config.toml
encoder_arch = "convnext_v2"
model = "contrastive image-text model"
dataset = "photos with spoken descriptions (Open Images, Localized Narratives)"
train_examples = 101725
image_size = 64
crop_scale_min = 0.7
horizontal_flip = true
translate = 0.06
color_jitter = 0.1
tokenizer = "word"
vocab_size = 4585
loss = "softmax"
embed_dim = 384
encoder_isotropic = false
encoder_norm = "layernorm"
encoder_activation = "gelu"
encoder_mlp_ratio = 2
encoder_layer_scale_init = 0.01
encoder_dropout = 0.05
encoder_inner_norm = false
encoder_patch_size = [4, 4]
encoder_conv_stem = true
encoder_depths = [2, 5, 5]
encoder_widths = [64, 128, 256]
encoder_kernel_size = 5
text_encoder_causal = false
text_encoder_width = 384
text_encoder_layers = 6
text_encoder_norm = "layernorm"
text_encoder_norm_position = "pre"
text_encoder_activation = "relu"
text_encoder_mlp_ratio = 6
text_encoder_head_dim = 48
text_encoder_fused_qkv = false
text_encoder_bias = "all"
text_encoder_qk_norm = true
text_encoder_parallel_block = false
text_encoder_inner_norm = false
text_encoder_positions = "rope"
init = "trunc_normal_002"
residual_init = "scaled_by_depth"
optimizer = "soap"
beta2 = 0.999
learning_rate = 0.0016
beta1 = 0.95
shampoo_beta = 0.999
eps = 1e-08
precondition_frequency = 50
max_precond_dim = 512
one_sided = false
adamw_lr_other_params = 0.00091
max_steps = 12100
batch_size = 256
epochs = 30.5
lr_schedule = "linear"
final_lr_fraction = 0
warmup_steps = 600
weight_decay = 0.1
adamw_weight_decay_other_params = 0.01
Rows from block 9 of the image encoder of a small contrastive image-text model, named by matrix and row number. Rows with one number belong to one neuron. Each number is 128 + 32 x the weight over its row's rms, rounded and kept within 0 to 255. All counts start at 0. Numbers have three digits each.
Before each neuron's rows are labels from the 100 images, of 14848, where the neuron reaches its highest value: "top examples" is what is common among them. Only what is clearly more common there than usual is listed. The data: photos with spoken descriptions (Open Images, Localized Narratives).
# fc1: MLP up (encoder.blocks.9.mlp.fc1.weight, 512x256), inputs 128-255
# fc2: MLP down (encoder.blocks.9.mlp.fc2.weight, 256x512, transposed), outputs 128-255

top examples: text has "water"
fc1.85:134149157101134137125118099119113149184128126153059182118161120121154129119105083149152056146127080106169136122108108202132098116119092082154148127112052108124094133113163118099102158077085092198081114135104138087133167177113149154116208156132114111124146142146170164102108133164123137074166162099145107146129038098121080048117105077117163072131119102147121107101155125102119160175044
fc2.85:081134155195110125142121111097149142070072163156101095169106125131183168137116124112175171070101126088132102126128134151178051097050100092093125101153130129095132095151141106096176159111143141093124131139149169170109088139146193112113105119150153081114159073163140149106160088160070105114201143149098141135138157155152155085137085159103138106143134142134133105120189126069127171199119

top examples: text has "people"; text has "grass"
fc1.305:154101159136130119133155124117123100146118133103156131130146128126118115112133079091150116179171110125193120081113052164172102073143116141107097130147160124155181199094118133172235138124145166160145074145124124083112110098107127119137117111136140133119112118144140165092104149137075139098128133128134124097147087067095148120113150092136131130160093135177098157124136122093194188148196
fc2.305:141140161173129084175129085106123127117131153131145186159112147105120085129158185095170074153087154086158074114151122133150087167104109121118153129088111103142159173187095112138138093137132132165102120109128144107111192108114152192121193104102223163100128136146140084162134104078123141116113105107138136063123190077122150148113159151097117123100086055134159109157102190093131203138167

top examples: text has "water"
fc1.87:150144156163115077100217097163132095118103161121142160080107096114071138108111155171172137094153115084122111127121122145143092163136099127092123135098149103115163111189091131082117117163116022121084164130137115144177185129129131179144204162105098159162141155086160134165133146070142081151150084122163123161137109112089129084113142151155077115149122115076142141100121147158097196106081
fc2.87:120099171146131170115105161170146189125067131123149193124095127110098096105127153147127104196134099167128123099123185172164107150138048148161170112164087165155090124088129150183088162095166082220114062095132183121116103144091135159151120126110136095149112073109118107110126140153152131067091098122124138153106110153070166119121092122099108121108217062115170114115156106119091082184112

top examples: text has "people"; text has "sitting"; text has "wall"; text has "table"
fc1.271:065169160159101103119044163166134140129146094158109134098082125128135186167141160078144141102146132122108095117161110122116162103116134112188112122135160145129166123076143118059177172068132179102132156106141110099101141119066164104149109182120099113142093111109156146115118127157196168163121114159140094127133125092120132181097102186118072133142130095113172125184127090119206087123110
fc2.271:125112105134118144150155061095178099137182112190152125028148083103087096156136101087119151126149129115172167120218092106122163145155084169122113149130154126152139156177146128153116152103133154082136156138176118184184135152077093145119111109149092045163093088092092159133091157071115120181115117109147147151135145089108167131146081136159092146157153176114117147148188148111105130117079

top examples: text has "trees"; text has "sky"; text has "grass"
fc1.28:090186071135098159138124158151080181098149118148149137099112174140132077107124174100108141143159137123073104112140133160105158144120114143156090094086142076114134123116100083106134127073147131125143154142103127122105110146135134133145071089160149073113124114153184135185144081134123066184151131163167155102163087137059120175125131127109143155078098114159116115075140103128144138094196
fc2.28:168182090101137080102140129158144170183147074113120116167136125138156180078102153189101125171123117147147150175149110172129102124148117105165162171148131133148124150084146152154168089147079092161114108185148176105164130106153144143167182076102112135138119137132081141078090135165136116069077103109127134153142101027145118197062110153094149113101125200075165095168132167126086126118124

top examples: text has "water"
fc1.213:199100103094142176149142106168064154129095153101168121108155116120180125117129154053118074122163070069150200114142123117161071089101096051108105116116095094138067157149146150118110159127179194105171069180085176093101088075146176128091153091136126077138168102172108101109116117148105132104125095124136122135091124148161129131144166135153141063122208181149089115147115133121125113149089
fc2.213:142081168123136109103096092084150135160136096140114093166162203136211120141200144191112086121130166136132169128080151127130126119238107114136173151115164150155148109137142081135108061150122109146117187173115088087057148119160188133130195137145177125132140125098128097125109139148121102085101106121161122089167187190131076110083148168155163068112118096146133090123145128076119149117156

top examples: text has "man"
fc1.0:105142118120052151118157111161163194105133102137168094077112048099134156181094096104148176110116060090163133110111200177112058093174097127092125122154157148108158106101117131097112117083070098129120106058131102176086084133135149109125153169170124103148158113109097115090138133125093099121117165045130147107067141071066131112147145152132078171095175114146093170061146103127102115186126
fc2.0:166066131111112113189125140095132132152099133193104112183138103127053124116097102138101109173138164122146110139142084139119159118137163133155154090128107135127112114185133160186112193040143128093121215120142125232103179115144116140112199123171044172176136189134171134137192103117155138113082118148148153169098114077125136045126143179098121188147121120156137137123138091133095120116126

top examples: text has "man"
fc1.124:139191127109147087117081111111150106095133191130185060122124162116096089116177114153118134160164158166125189082141136135102116066151127093124146149168144086126155101130113115111163139181154085127212128133167160109143139094105154202146091109108106109111183113110092082105124157131124108130152135110155077071085107052174107166139093113102129128145171166179059146119164125145147105079124
fc2.124:133060151137114141124183079121154161028160162171126135103160104119176155107129077089144153154170146088083151109141097055141104163128086142131123094097102136107106074180105075113151121163113163132113209135114154134091076115121122071131094142138059094103101140138191107124142122152110097143131124157111123170092129102134103100148064089140143143085140130146111145137097122164136123137164

top examples: text has "man"; text has "wearing"
fc1.52:130181104120147115086075096133147082138067141177090177092138072140153154092147146143103144135159142132142089130148109156146094139137138111127114101100175093070109164164063100117152102111158162104060079083087126099119077149095140074175064094158128153101069061119119163110116115031122095088060104132099100194150130141115080118113070133129137187134126139112079122130167188170083137162165
fc2.52:113182204109146152065124134171102118162105158124149153107084103102126087201110058099211144120107107127120095130129069147160188144123191119137132143095139132069113102120101114104123129159134181123150122179155124135113143086171111136106110142080135090123101110104110161114098106119142142137142117087178081124081131086152152073158094158051145175052111134132138143167073169159166066074114

top examples: text has "trees"; text has "sky"; text has "road"
fc1.314:127147139110182215082119161106099085102136125083124099151111165119135150161098137081076159083147166111125139088134119121139116095158128138123081155177146112111113114097116166119141145112156094099121053150108132105149170114119139110163159126161228082117135155168056115156077138154085118093102120179111111068130061128060147113246076106113218051115073170133129119094166156124105106103056
fc2.314:137116087124138090147174091098141131173136130188140136124132122155113070112150133174119087111147070137095161149118107182112068120071131122166148149184182164101148115160108107163107098089145070102127154078112114157119157174110108125105153097131096186163156197097099117108147083069154092085215144131099102156144122153105104133177144091084178158130080130104085130138120133091155158105108

top examples: text has "person"
fc1.102:086085108111120089100134118138141093099173065122146147107101061119219163142095101128139141114184134104112116141141144110142135113161154103122101164188150098167083170121134124113151134172147083169146090125093099105084156133105146157123104080144122090123120086132142171084117149148156087126118172162134157110162180133189090146102161104201056149088143083114101148143172087061197150089197
fc2.102:114145111101157109116108120140144110133191076081102175126089139083130096114125145135156104093132192144070111127119156121101154161137126164078095161179169122080161153130145119152133121138171100143126079094123058184140103076159145093132120076037084122155113138084146167154150138178141040149060160119116133112128079164134144123098142152104074164151211153166129140119104090106167164113163

top examples: text has "man"
fc1.94:148187125123102169119127148147124116174148140118072092106131103096143104070084121098103181173117162125120139128136170118119103102186174168091113149153146050095148175140091152088155116138129153080108129136061098112064102165094138080147062121101168118126097045136082103159097114186113156143146157126113074125156126138054094076165108137082180135116051182129126124129174130155087094186068
fc2.94:176118091142136116103136124114090146116099131162111114100075095076127074090182178155166179140157087087111144135105091111163200099130093097106138108112145146141117136066129124155113086118138156106166084089120087108137116107171091084118129154186067055104154120103091184206134146178085170164103101035075115164077117128114097087196108113184070102130126141133091104133147121113114132101132

top examples: text has "trees"; text has "grass"
fc1.373:130127104179130083133153154143154096080129171099132123130140107103139109146134133169097080064101104093138038118150095186142135124153153142116158131108105149069144126214066037132190158091054128164126106166132124084134111064153137182170091170072101134122221068126135141156134146177133104132087108104168103139104119129176144079117100169062097133133168116104093101127175154121094101137158
fc2.373:097104174107146121176118192099125157173134138108156088155112179135215109153123158135120088083164136157181128134121120162145136159088094087113124138145108119194172141117104126072218133120102150132131167136098160145159141094161110223142176107163159119155109111121158101120198092177145148088103108105167215108109143097163122133145136133134104098115061076154166141138157139123127150059183

top examples: text has "people"; text has "road"; text has "buildings"
fc1.336:132061070090076083119088204152136142108092149103118140113114110070122134114152113147172117124084101128115132076136123165142130117122125137116075150156109130126179153158139134114108135126130147118162119119144132118080171097161130108147187115067134147084138062111174118151093134134157168099119108130121182233173103093142118125128067090088090084083141110088183089140043145154097147090053
fc2.336:141138119133145109112144110088112177129088172119168127150085108134142127136096040152112145098044119099154161046155098108091130117127115132142150166076167150151090117135108144051174142110157125127140120113111157096123157090188099095117090109164148168122047137148077121048133189075128168110150084117132111169137110125133115164137091106117124139165078114159201098210133125110130147147102

top examples: text has "man"
fc1.382:187092158087124130134126123151120087133103098105122110162096113145135118110175145117157174175151087090190177210124129008133134157147117144123150168108153137100161185105086124124111150082119150082089112123096111077128154156093162128136133152094155141093148069183094157134182043170099091122121123115135165183108090042155135096114077121138142154108120195175113112104165105183100056123138
fc2.382:134116169108194152143094069128165144154186099178115126145116118145168108123132140131176127137081126112139159173153078073131109170086194152187102038155142153120123181120154129127111111102142145069119161117140146163077184130052065139112131097138068131118149108135153148063163162148184125137150130148102172094161098153104159116110145128120101166134157089132097062103158123183120115112141

top examples: text has "man"
fc1.256:152197179103149104109062113124112104136111094122118188147120153173105112102135136144080179154153066093194118156078140129129076143161112070128142167103098047122077176114153159060107115130114115117136078132129201117114185089079106145139104067127130115138172095115126079080103140072103021174157128119115069152153107114178096129160121161127138125119154093071100116104124130164149158134095
fc2.256:129145190080127147076120139179139156088186064123089133119104148096158151126158109176087139116219105090149158166126150126113097137083112118179110143156111160113096190143123101155104120154106176103138105203123188115140118129090145200131128148125158147158124170107098160189145144144131118160064137071172180122150173088120182147118155118133146118094137173123094163124201166144124067121141

top examples: text has "person"; text has "wearing"; text has "woman"; text has "black"
fc1.308:122101054172112133150171115152099134225132073143110132119141106077101102105039098089085117106186180106104093134152080141134186094129104140096172163152125076150053147148090156108142129136104093107163153164119173141117111147104204126119183105103176140164207108161117145140159137130068149117097088173114064187132099114206101171106151187085109134129094103118101117145118110110125150141138
fc2.308:117141105106164119135149143049155100058189153151155123132147094118138155174144098101189138115128126070149123111100042145115131140111057158108086115155119072167075085127170110168126096165086185177119121169123122175125119149149198121135170158121121096161177083120184171176189146147170105094120098103103093116124164110100160105122158098132122111162110169136160135114112103103180127159132

top examples: text has "man"; text has "holding"; text has "wearing"
fc1.93:132119157139133109190126108149163158146029095174107161070137141042119137071140141102133122056231117159111121121131182096176104067172179151085090111101127170119126138090115167081096182084150139081138095079090150147103136142081136078110094114121088136139073097110113128068161118128168128111121140167200079122114096144101107132068101135109124125185128108125115109087073110120100138146170
fc2.93:142105082114113108161154126113102120162074146180158128103092142106160121160112119178126079093147138149058129137112127111104156160096138181116105114152125117118072178156194083163200197141146161157121149143181096100089105133133087136070119101112065124160136122106162095129062138132119123139128130074076122132144107116124199079121130104112112148151152117148147102126187109126113120176122

top examples: text has "water"
fc1.293:111131137160159155136113130138144094078154090126099159202102115112124074139120140161111132099091131168129162112193087088117083145088111133161129095107124133132128065202108128096103177085114193196147149127116148126132141098112138145144183120116128165129171165103162153090106196134201137057089104101118112128115095109164182156109077136126164117127168116107110161154128087174076145112140
fc2.293:116107154193121108117153148137116158179125076163130145109144157140127137130168137088112134128069106102122152154073140143118173160056146090152179156129141146127106094186189099148111069139176119155152129125176176138161126120131151150100219128151073170143083088140148056124151073140110092106139111105100165074128082160196133133154097073139127097083141106164130121147170174180185207144084

top examples: text has "water"; text has "sky"
fc1.363:118119117128128129099098132113179198165151138175152165189152085106120126122107148162157124178141065085123096140099147155143093169185082153119130130132134109067129108133130127130109087098125125142097137092144103086135134096168215137094150168126118127082108104115125109105172130157182163031153079158139128097091166150108091082081099112060191096149103159137103145095125132115115161069131
fc2.363:110128133074073177143150147087094115129115116113121157186095122057112105112127099181124098115135085143146148099102129196159155142193116125170089104125140133140103039144172130105114148130095191151134179138137125143096129108163169090175073158099115140133157086075110083149117126072083083053089127139143124139091064069117141140087109141132169153113113167080128140113119130159093141127077