Weights of a small contrastive image-text model.
Model: encoder activation gelu, encoder depths [2, 5, 5], encoder widths [64, 128, 256], text encoder layers 6, text encoder activation relu.
Training: soap at rate 0.0016, 12100 steps, batches of 256.
Rows from block 9 of the image encoder, named by matrix and row number. Each number is 500 + 25 x the weight over its row's rms, rounded and kept within 0 to 999. All counts start at 0. Numbers have three digits each. After the name is the row's rms in percent of the matrix's.
# f: depthwise 5x5 conv (encoder.blocks.9.mixer.f.weight, 256x1x5x5, trained with AdamW), a 5x5 kernel
f.0 072:498515503508494482465447454455468475479481474502499516507497540492533524501
f.1 080:519513514507505499506497507506458439466440443491492488488485518500507506512
f.2 080:523549541550533547524531527527493484483495498483504485492492500518519518509
f.3 092:489477484484498479478481477486525516518515527547543541536530530509527523511
f.4 109:541546538539541486490478492495491504493503507497498489491500457477457474467
f.5 115:537533555528536521508523512522486477487476484494506493496495528525530531535
f.6 088:518512537518516503490493496505474443463450467481476487473473481481495478483
f.7 084:504483518497511456446448449464519498502502522523510527517526494497506486495
f.8 113:495512509513505489496496500494483476477480489521513521515512545544557549546
f.9 106:513518526523510490487476485486472473463464489468472468466473525525532529520
f.10 099:491488509495511491490489495503480488479491479466461455463459466458463465488
f.11 102:515526508521528518521514521524484479484478477470476468478467522540529536536
f.12 108:497474491479492503507492500500499501501504506523514525507523553541553545553
f.13 113:499506517515509511510517506526495504486501502522531523531525545550533554538
f.14 118:495494494493485483486483489484484486495486491481477478476469456459444464452
f.15 095:479485472480478483478477489492502502491493502521504504507508542534565545544
f.16 116:516522522530520507513514508508510509507509512480480479480479447462450456463
f.17 101:528536524528532509505499508503473479472477476463454462458469504502499513503
f.18 095:542539537533511505516519520500499497502497499464465451461458483504493493491
f.19 097:539528542531540496463461462488508494483486490495494502486498538521527526517
f.20 094:522537528543525494496490491485461475460478477490491477490495520532530536530
f.21 117:493484485497492510524519516513506511507509508523527520526509460452453454451
f.22 102:497485484486485511530534530520498523519519503494498494493485461448448463463
f.23 103:536535542535527489486481478487473480469472472488486491495493518529547517515
f.24 134:518527534528519504499500504500483478464473476483481477478479532532552531535
f.25 103:478469476481461532535549540539504501497504502478490475485476515524508528514
f.26 112:476485460479475489495488499493507502513518505505510519511510451455459458449
f.27 087:513519506520516464484460479459499495482495492530530518536527522530526541528
f.28 092:463484483479479497511512505486533531542540543518529523526538490501472490481
f.29 097:528521533523523533523538537533538513514520520495497480493498484472482464471
f.30 105:491500506503511514511519508512496496525500492477487486479474454448445443472
f.31 068:500472497448499490473474466479464465480467451492495513504495479499481485465
f.32 075:538547554540552488494478495502507512471514513530525487518516502500487516499
f.33 101:478469470466476485495502503492498502516504502487482481491481463452449458460
f.34 111:544535538532536529528520526522494497493500503475471468460474491490487486501
f.35 095:500517525528533490500495495507501494480478497472457443443454505498507483508
f.36 076:557552558530543486480476479480501512505497515498513508513515510486483500493
f.37 108:524525536525526494509499511503476474471482477490494482490491544535537541541
f.38 096:468470453470478509522514517505507519516527510482473471481473478462464472476
f.39 073:478510512510526534500513500473516508487477458479493491475484534528546525557
f.40 100:454453446443453506510501501498496509508504494488478479487472508505494502480
f.41 077:476474460458444488505484492493501519519505499524532553541501507513493503488
f.42 112:510507502501521489480492479490516514521517516482482480484486468452442447460
f.43 093:465471445463473501514487502502517514501515488536535524540524484478473487480
f.44 080:507487499479491521536533525527484490505500489464452458453459489483497480509
f.45 119:472476463466470495485487486492514516504525509522523514526521538527538539539
f.46 097:508504506493509508510509512501519516524519507497476496479478453452444457452
f.47 116:503516501517499517525528523515531526539535533527517538522525531519530527525
f.48 072:472479467460440483503515496493502533550516513483477492477458499494490496489
f.49 100:512514527520531525519533520515508506520498497477481489488480456460450465464
f.50 098:454472476474470463474460472460501497494494497498493494491496536526540513523
f.51 105:516513507508498527524525523528518515512511518491493482484483464458435467463
f.52 078:467441447452454494493495492492479479476478478498492501486492510513517514509
f.53 114:454447439446442497491499495497504514504504505506507503506506501492505501508
f.54 097:503506486509506488502491496493523550531555535525536531535520528520528512508
f.55 082:461462452441465489474478481491516494507489502519507520501536489486490476479
f.56 119:483478484484483477479477478475464475470469473505508498505508531530551535532
f.57 106:501511497517506502518507513510516528521531512506506500505499451451454447453
f.58 084:469480480474484487491483486481494485493477480489510522503515534535556534555
f.59 092:455468460463457514526515529514509505507499498500484500483495474453472472480
f.60 099:462461465465469479471466466475467469469469472506502506502497493487493490498
f.61 139:486485474484488494488487492487514516521511515501523517519510460460439459451
f.62 118:453457447460460515516498512497515521502526514519519511523518519526515514517
f.63 126:492498485489478485492482495494472487467483490504498486500499541547544559547
f.64 109:515510521512507483485487490488507514497509496501500487513499442455456448444
f.65 127:513507504505514502496497493499517516521515515521522522530525450458450454458
f.66 089:482486473484489535544553541538499488501499495503489493489505476465471462482
f.67 118:501490488486500521516521529519515519526530510496500507501511450453452450470
f.68 127:509504513509501490494491495496482483480477483500491499489495547539566556542
f.69 087:510496503493492459469465465471545535531550531503502498523511508519485510481
f.70 093:477474472484468472475472483479484487482488495490497490487495542545541542531
f.71 123:486473482487472502495496499494495509501507505515527524535521537556538550539
f.72 073:481465468463468509492503496521515525500519519505495505501486483461450452461
f.73 090:509518506515508521523537527537513505506503499485479470488478458471450466457
f.74 110:472473474475478481482480483474504506497497498522522533516527538542540535535
f.75 077:540538534529532503498482501513525532530544525518521514516498474477484475475
f.76 100:459463459461468490492508504500480481487480481513507514503520536541540521524
f.77 112:455448449456455491498493502497508507519509509518516535523528511508501506506
f.78 098:491474472466482485476480474495507504531508508544533548534546524509498490511
f.79 095:514499511499503490491489494492516532517529515495514478501490459456436459455
f.80 076:463466461473461509509525512503513495519505506486496507506483476473460459450
f.81 115:492488473486490494505500507500513524525519521491489490488502456456450448450
f.82 102:459460456460462495503487503490481487479483490506505511512520542524530521536
f.83 075:509527516525531512553534536529507494515504510495495501506501482465450465469
f.84 091:479483480479485515527523524532465470466467460482468467471474492482483491496
f.85 081:525520530514519515512538515512535516548525532536517544514505471475486493491
f.86 114:525515527518521508510522515514479474459470470472473456467472519524523521519
f.87 113:493491495489497513503508492504537535538530530529525527534528469482456468473
f.88 107:507501506506508472461471465473526522511512525543530543529537484482488489475
f.89 081:477473458457481490496497490497513510520510503531526533524533463478466473464
f.90 095:472470457465464485486473480469517534522531527510532531531518492496502494497
f.91 103:508504507506505504513515497508491493504493489519515528512526442450449459452
f.92 075:544549554552540505501509501483496504522504515474483492473486516514519509503
f.93 102:473479460473476531535524519525490498492494494489504484504483536543535538531
f.94 083:509507511497521446448459455459505518534512504481493509499490477479493481481
f.95 091:523517523523506472478464468475500497488491490526521531529518529524543536536
f.96 075:512521488472490494531511488506518527493480483544532502496477530529481447450
f.97 117:502498501495493502514509511504529535549540532507520520517514456469454476467
f.98 120:518521526521521516519522515519519520509523515509512500514510467467449469439
f.99 090:498519493521498537545537542526481477491487493503495489501477527526538538536
f.100 107:489501486505498513525522516511506511508503507501503501503499449453446440455
f.101 092:516527518522516477466464470483492476491482480522531528521513518533531534539
f.102 072:503480505490508538511537518520510521503509532485471473475480487450466462459
f.103 105:525524531523538526523525523525520523538532531500512511506505475482460472481
f.104 094:455475483482486494502509492502470457463460471489479486481495531530534529520
f.105 087:510516528520519512500526499508463450475459467472469469469459506506506504508
f.106 095:523536525522515499523493517501519535517528528527527520537530487482455474470
f.107 084:477474453459470480499485492494512532534535517518544534528520483502501505516
f.108 084:510528537534520515518531527512488484491481480490487480476493452482456464471
f.109 095:448445446453455486488482489482488496495497498489499490509488492504478503480
f.110 080:509522536520503523543560545523514526536520511518496518499502511490524482519
f.111 104:539530546533538484498488500492472477462480484520515502509529527518532521527
f.112 101:461471453465459511525509533506507523505525508464474468484471520512504513501
f.113 081:487508496504512538527529526532510494494497506463453447455466492494478496491
f.114 129:466471472465468499490488486497496490491486500514507510505516545544540543542
f.115 078:502511507495491530536524546527518526531530536470470471473469482498483488477
f.116 104:528516521515502492482475483486513500499500511534533515515530533551546544529
f.117 070:474463483485479512525508507497545549529545545506504486503517486468487480491
f.118 099:524531525535524499504493497505472462464450467495473491477493527507540510524
f.119 102:463469446471481501494500508512521519535525522518513520520524486480463469469
f.120 084:469464472472484485476491486485529512531517514484475499481484526532551534529
f.121 095:470466443453459505520504504508515527518528514473483486475468483489499486486
f.122 137:520517517519519483475486471485506503505503512496506501506506461449454445454
f.123 090:517528530529539529523539526528528514538519528522515523521519494480477487487
f.124 122:484483476480483493483479480481499511495510497491498496507500457450444454453
f.125 121:520508500501498484485477473480502496498492504510496494494499440453454449453
f.126 068:491505465481465513518498519527476467451467484499509500500486474490454470460
f.127 110:479470454468480517516509511510477481487476486496496501496504467459453454470
f.128 113:503510519520512501496503506504473476483470480509524528520512532543549540552
f.129 107:543536544541531505517511511513481475472470473511512500517514513526527528524
f.130 093:534519517522499525524539541523490489491492477472480477476479463478465467477
f.131 104:476453442464474484489487483487505529532525522508525530521511490485484479482
f.132 063:443460451470454481476482488486500477481476487494476485484497524514515502498
f.133 132:463466456472463498489493492506530529541532523513507521512513489470479472481
f.134 091:525534541545555499500502516520501506502500497518506524510513523522541531538
f.135 083:514525504525507483467463479474508521504522532509539535541536517521518531523
f.136 100:482483480472490522507506513515517522525527517482470485479481461462453464460
f.137 059:517529494526489512503488498508526515484489489538516499512549443464464463477
f.138 094:524533542525526520517516519522505506496510505482472469470478461473459472473
f.139 116:471473468467466491484487490495488492486491490507506507499508550536547537546
f.140 100:470474464471466530532546535529534525546519515494499497490495502505495500501
f.141 094:543543560537537486485483491501488483473489495482463467483490497510508511502
f.142 110:516529525523518503493504489505482467459471473506524506520512527547532538539
f.143 085:476477477469476492492489489498483492480494491459463437462462485493476482485
f.144 090:527544544533524506505513510497474458465469484484460482481489492472483483489
f.145 112:481482488500489509520510503503485465476473477492491508487500546545556541538
f.146 090:531527526546537526509514533506529526528544527484507497517507475488479481475
f.147 068:529525533517501459475499471480487484486490480477464443462467511494480498506
f.148 087:501486468489478528502499515507501497501500491510507525511507451445440466461
f.149 101:537531544535521502478491487503484473466481480485479471487489496466467462478
f.150 100:517520521519502507518516507518496500495500491493485489481498464435454455450
f.151 091:494488489492491531530536529544516526533530527510524539534533481478492486495
f.152 093:492471484476476466472478480472476484481475468501506516509509531529536543536
f.153 096:453460445461460503509511510494530525542528516504491514499506501492516482497
f.154 077:488487496482494533539538552544481473494485483477456476484483506476502518492
f.155 121:522520516521520500510513506494502521523517516488485484485483461455452447455
f.156 085:519525537520523501500507496503471479479476486468469452458458481485465489494
f.157 114:469468456473472488476474488493502505499505511503518511517506533543545537537
f.158 115:480484487488479514532534523523508520516519509497487498488494453462452451471
f.159 119:482466471470479475471475461487475465460467480473471477472486509494501491502
f.160 091:498487482479496477478472471470497501508506505535533545541525517524532527541
f.161 129:468473446479468493497492490495495500493493508525525524528521541536537533523
f.162 091:536548556538537516520527521529507496497498501484491486480484493477497476469
f.163 089:532555549537543477480475479473500503509494495468480481478480483504507509503
f.164 095:456455457459464477466461464474480493487486486500505494486504508500496509512
f.165 095:472459469461477477468469477480501493503498501531527538538536489518493515505
f.166 135:458459456462465495505508502499508509510512500482479484478476465466465468480
f.167 105:520525521522522480466469470474471474461473473501506502497497526524538536524
f.168 068:491505501503498482479504473488515505540514517549524556529556498496524475513
f.169 115:464453447456458505507503504502512512532512512518522531525530493497478500489
f.170 132:479471462478469514501517495508515515539518517520514517516516468470451471458
f.171 110:471487478476482497493492496501525512522520531530524525518516533545547532538
f.172 093:518525533528527497487495486489515510495523515528538513529536538549523534523
f.173 105:507523521518513517543533539523505510501508514494488484493488475469447464453
f.174 085:508527529518517542541538544551489495485497504474481479478478499479481484492
f.175 125:459454442456455518527518528516505517511517508485491492498497491489481486484
f.176 104:459463441459475483482466480479506514521514517531519526522522500506502500498
f.177 083:479484473485500484471475493469498503504526516554536535549538508476499517506
f.178 097:532527546531527504500501495501471473467465472475480469476479519529519523516
f.179 080:523519521525517519536529543516524544543545522509520511522499521503514510504
f.180 077:497500495484488515506536507527478492498496485495509512513499454471438457446
f.181 094:528530540527516488475472477475478471470469471485485484502503478476460473479
f.182 075:531500487501495466466454461462488489458491488478469478460479481505499504480
f.183 101:536539543534539527528522529518502497485487494499498494494502512533536535529
f.184 076:492509502505501521538513535525516549542544531510525510521510470481485472477
f.185 099:508517477522504503522477513495494518483527504536555527559531519527514523517
f.186 079:470469452471478520535519537521526512533512534490487487474495523515527517515
f.187 113:503498509506506490479473479486492483484486487469447460454469522521536522536
f.188 142:513513519515525523522525521522527525526518521520521522518520531534540534542
f.189 123:510511518509504494488494497494483484462476473495496487500489544551554547537
f.190 060:505500467499503488483463488480465463472485465539532540527528517528524503500
f.191 130:544531526530543515504506510509511501511501511490490493496503471455453462459
f.192 133:462459450462465502501500496497493494501495487497510504514498535539541536531
f.193 125:445450441452447506504495500495503512498513509511507500507507513507513506515
f.194 106:519516523526514502501498501514465466460466471489484474486497548538540521522
f.195 088:537535530530531524533528530531518509507511512478466465475463482497508493493
f.196 079:501499501493506469492477486467515520528532520503520518518524466457459472448
f.197 108:529532536541532510511516520512500500495498498488482473483471466469447484465
f.198 095:530519537529524487488491487503477473468478483492481487493491459457455471471
f.199 100:524515522517515495502511503492514525526522516520508511510502471444449453458
f.200 111:483475480482480493488495495499493485479488494495495501500492547545565543546
f.201 100:479485468488484489486482479486499507501505491512521526521522546547548540542
f.202 110:479483477482478485490479486481485487464492469475487458491481451474456477469
f.203 091:503518507510507512510504502502546546551559542519522517517529504505502495521
f.204 096:484479474478466482473485483480505505515507510541531537531516475478466464461
f.205 100:470476471458471469468452467471484503495487500524516524526518518516525517506
f.206 094:457472468481469512526528544527506533514527514473489471479477487490479477491
f.207 106:503501498505503487497472490489475487483490486493487490487503551538567545543
f.208 086:532524534528513497490495502503495502479497496510506495502525536541543555552
f.209 108:518506514512517531520522525524501494488492499475462465466488533534542538536
f.210 126:496506511504488481475484474485480483489485490491497496503494452453448447458
f.211 092:485465458467477476461459465472521520534520540507509514510509503482495488491
f.212 078:517520517516491514522528520506522525530546516510544536535527492534519533497
f.213 097:487475480489487458457451461460499496507503495479478485488471488472474477476
f.214 090:458467466471477518519545528512504491496494498496498488497505542532527521548
f.215 076:542548532535537500505487491492510517511509495530538535543513480483483493482
f.216 093:539534532531542498489481490491480474484477488471467469477478478474477480476
f.217 109:537532537532522486492499499478494492481486489488487482480493457473464450463
f.218 119:478497490495489486488499497494498501495496504496511505516511548544554558558
f.219 105:472469466478479485484483480487521525525525531496500505505504461472459469454
f.220 132:535541537537541509511520514522497493506498504492490496493487465460467466464
f.221 111:496505498507501487505478499482512514505511514518522525518523543548564541541
f.222 113:544511523518553514496463484511535509473507524510497480493520533527528526531
f.223 080:516530530522527522508508512523480480484481488468471463466486482465465459479
f.224 101:522521521511522507506523515506502499511504510552535557540534479470475486477
f.225 081:483470475466482490487490483477476491486486475459480478491496467458459463471
f.226 126:543555546554554515506506510503513502499497508523511509517511511518515519511
f.227 121:527523537527532509507507511517495493489496496487482481478495538542548536547
f.228 101:478503499486479473506522494483486512527512486499511529519504544548548540547
f.229 111:522530539542522511490493495501479466461467479477474476470486517518527528521
f.230 098:530530536542538519531525527516484503496503490476477467481469480478463492484
f.231 100:458462450446470506517511514504526524518533528505478480482484493487484495494
f.232 090:475460465460486491485484472496535528537525544526521524519525494494515506493
f.233 106:505507495504504501493502496495454466458461475505515509504503532537542538547
f.234 070:527527524541543514523496513504517537519515508516523543534526475473477499477
f.235 097:539543542541545493497499498507497504495498505486472479477473476464465476488
f.236 102:474475469461483509518518521508513512531510512497506507507503461462460453457
f.237 121:514519513514509505513499513507476476478474480476470472473475533537546548533
f.238 092:517517532526527481479476473481481476480462483502489482467488543522535518539
f.239 081:492480490484497502498512505507493492488492498463438454442462527518519509523
f.240 105:538531544533542510503501502511486472473475480497484492476495519532543528522
f.241 089:494482488482491472474480472470522520529527513534542536548540500492484500505
f.242 082:513496510500506491491484486495531534516529518529535520531524530539539537542
f.243 091:474464461471481513509523514510521528518525521493506503510487465469463449475
f.244 108:527535529536538510522521514506506514507514506504502489504491471469453471443
f.245 075:492495484508506479481499486487522506517517505498502517499490542539570542550
f.246 092:514512512507511498508510490494506506514499509550551567549542511508498488486
f.247 109:541537550533540530520535528529506504505501509486473469477479501501483498499
f.248 099:533515514517511503500503505497530526542520534487493509489488454464462457460
f.249 083:480495471499481512510500503489545549527543551523514521521524508524519523516
f.250 081:462471485476486464455476457480492494493479479483499507487499462463489463484
f.251 106:503491498495489494487476478481490464470465457506471484483469542529525539535
f.252 110:469465446464466500511498506502528521534528531515524539517521486488485492487
f.253 084:514490514517517488503475484497508514495513493523560546558542477497495489471
f.254 119:472466458465473486486492491494509502513501505509509516513501465459451457463
f.255 089:495478483500504453444454442461497492492492493502521523523517481503497498490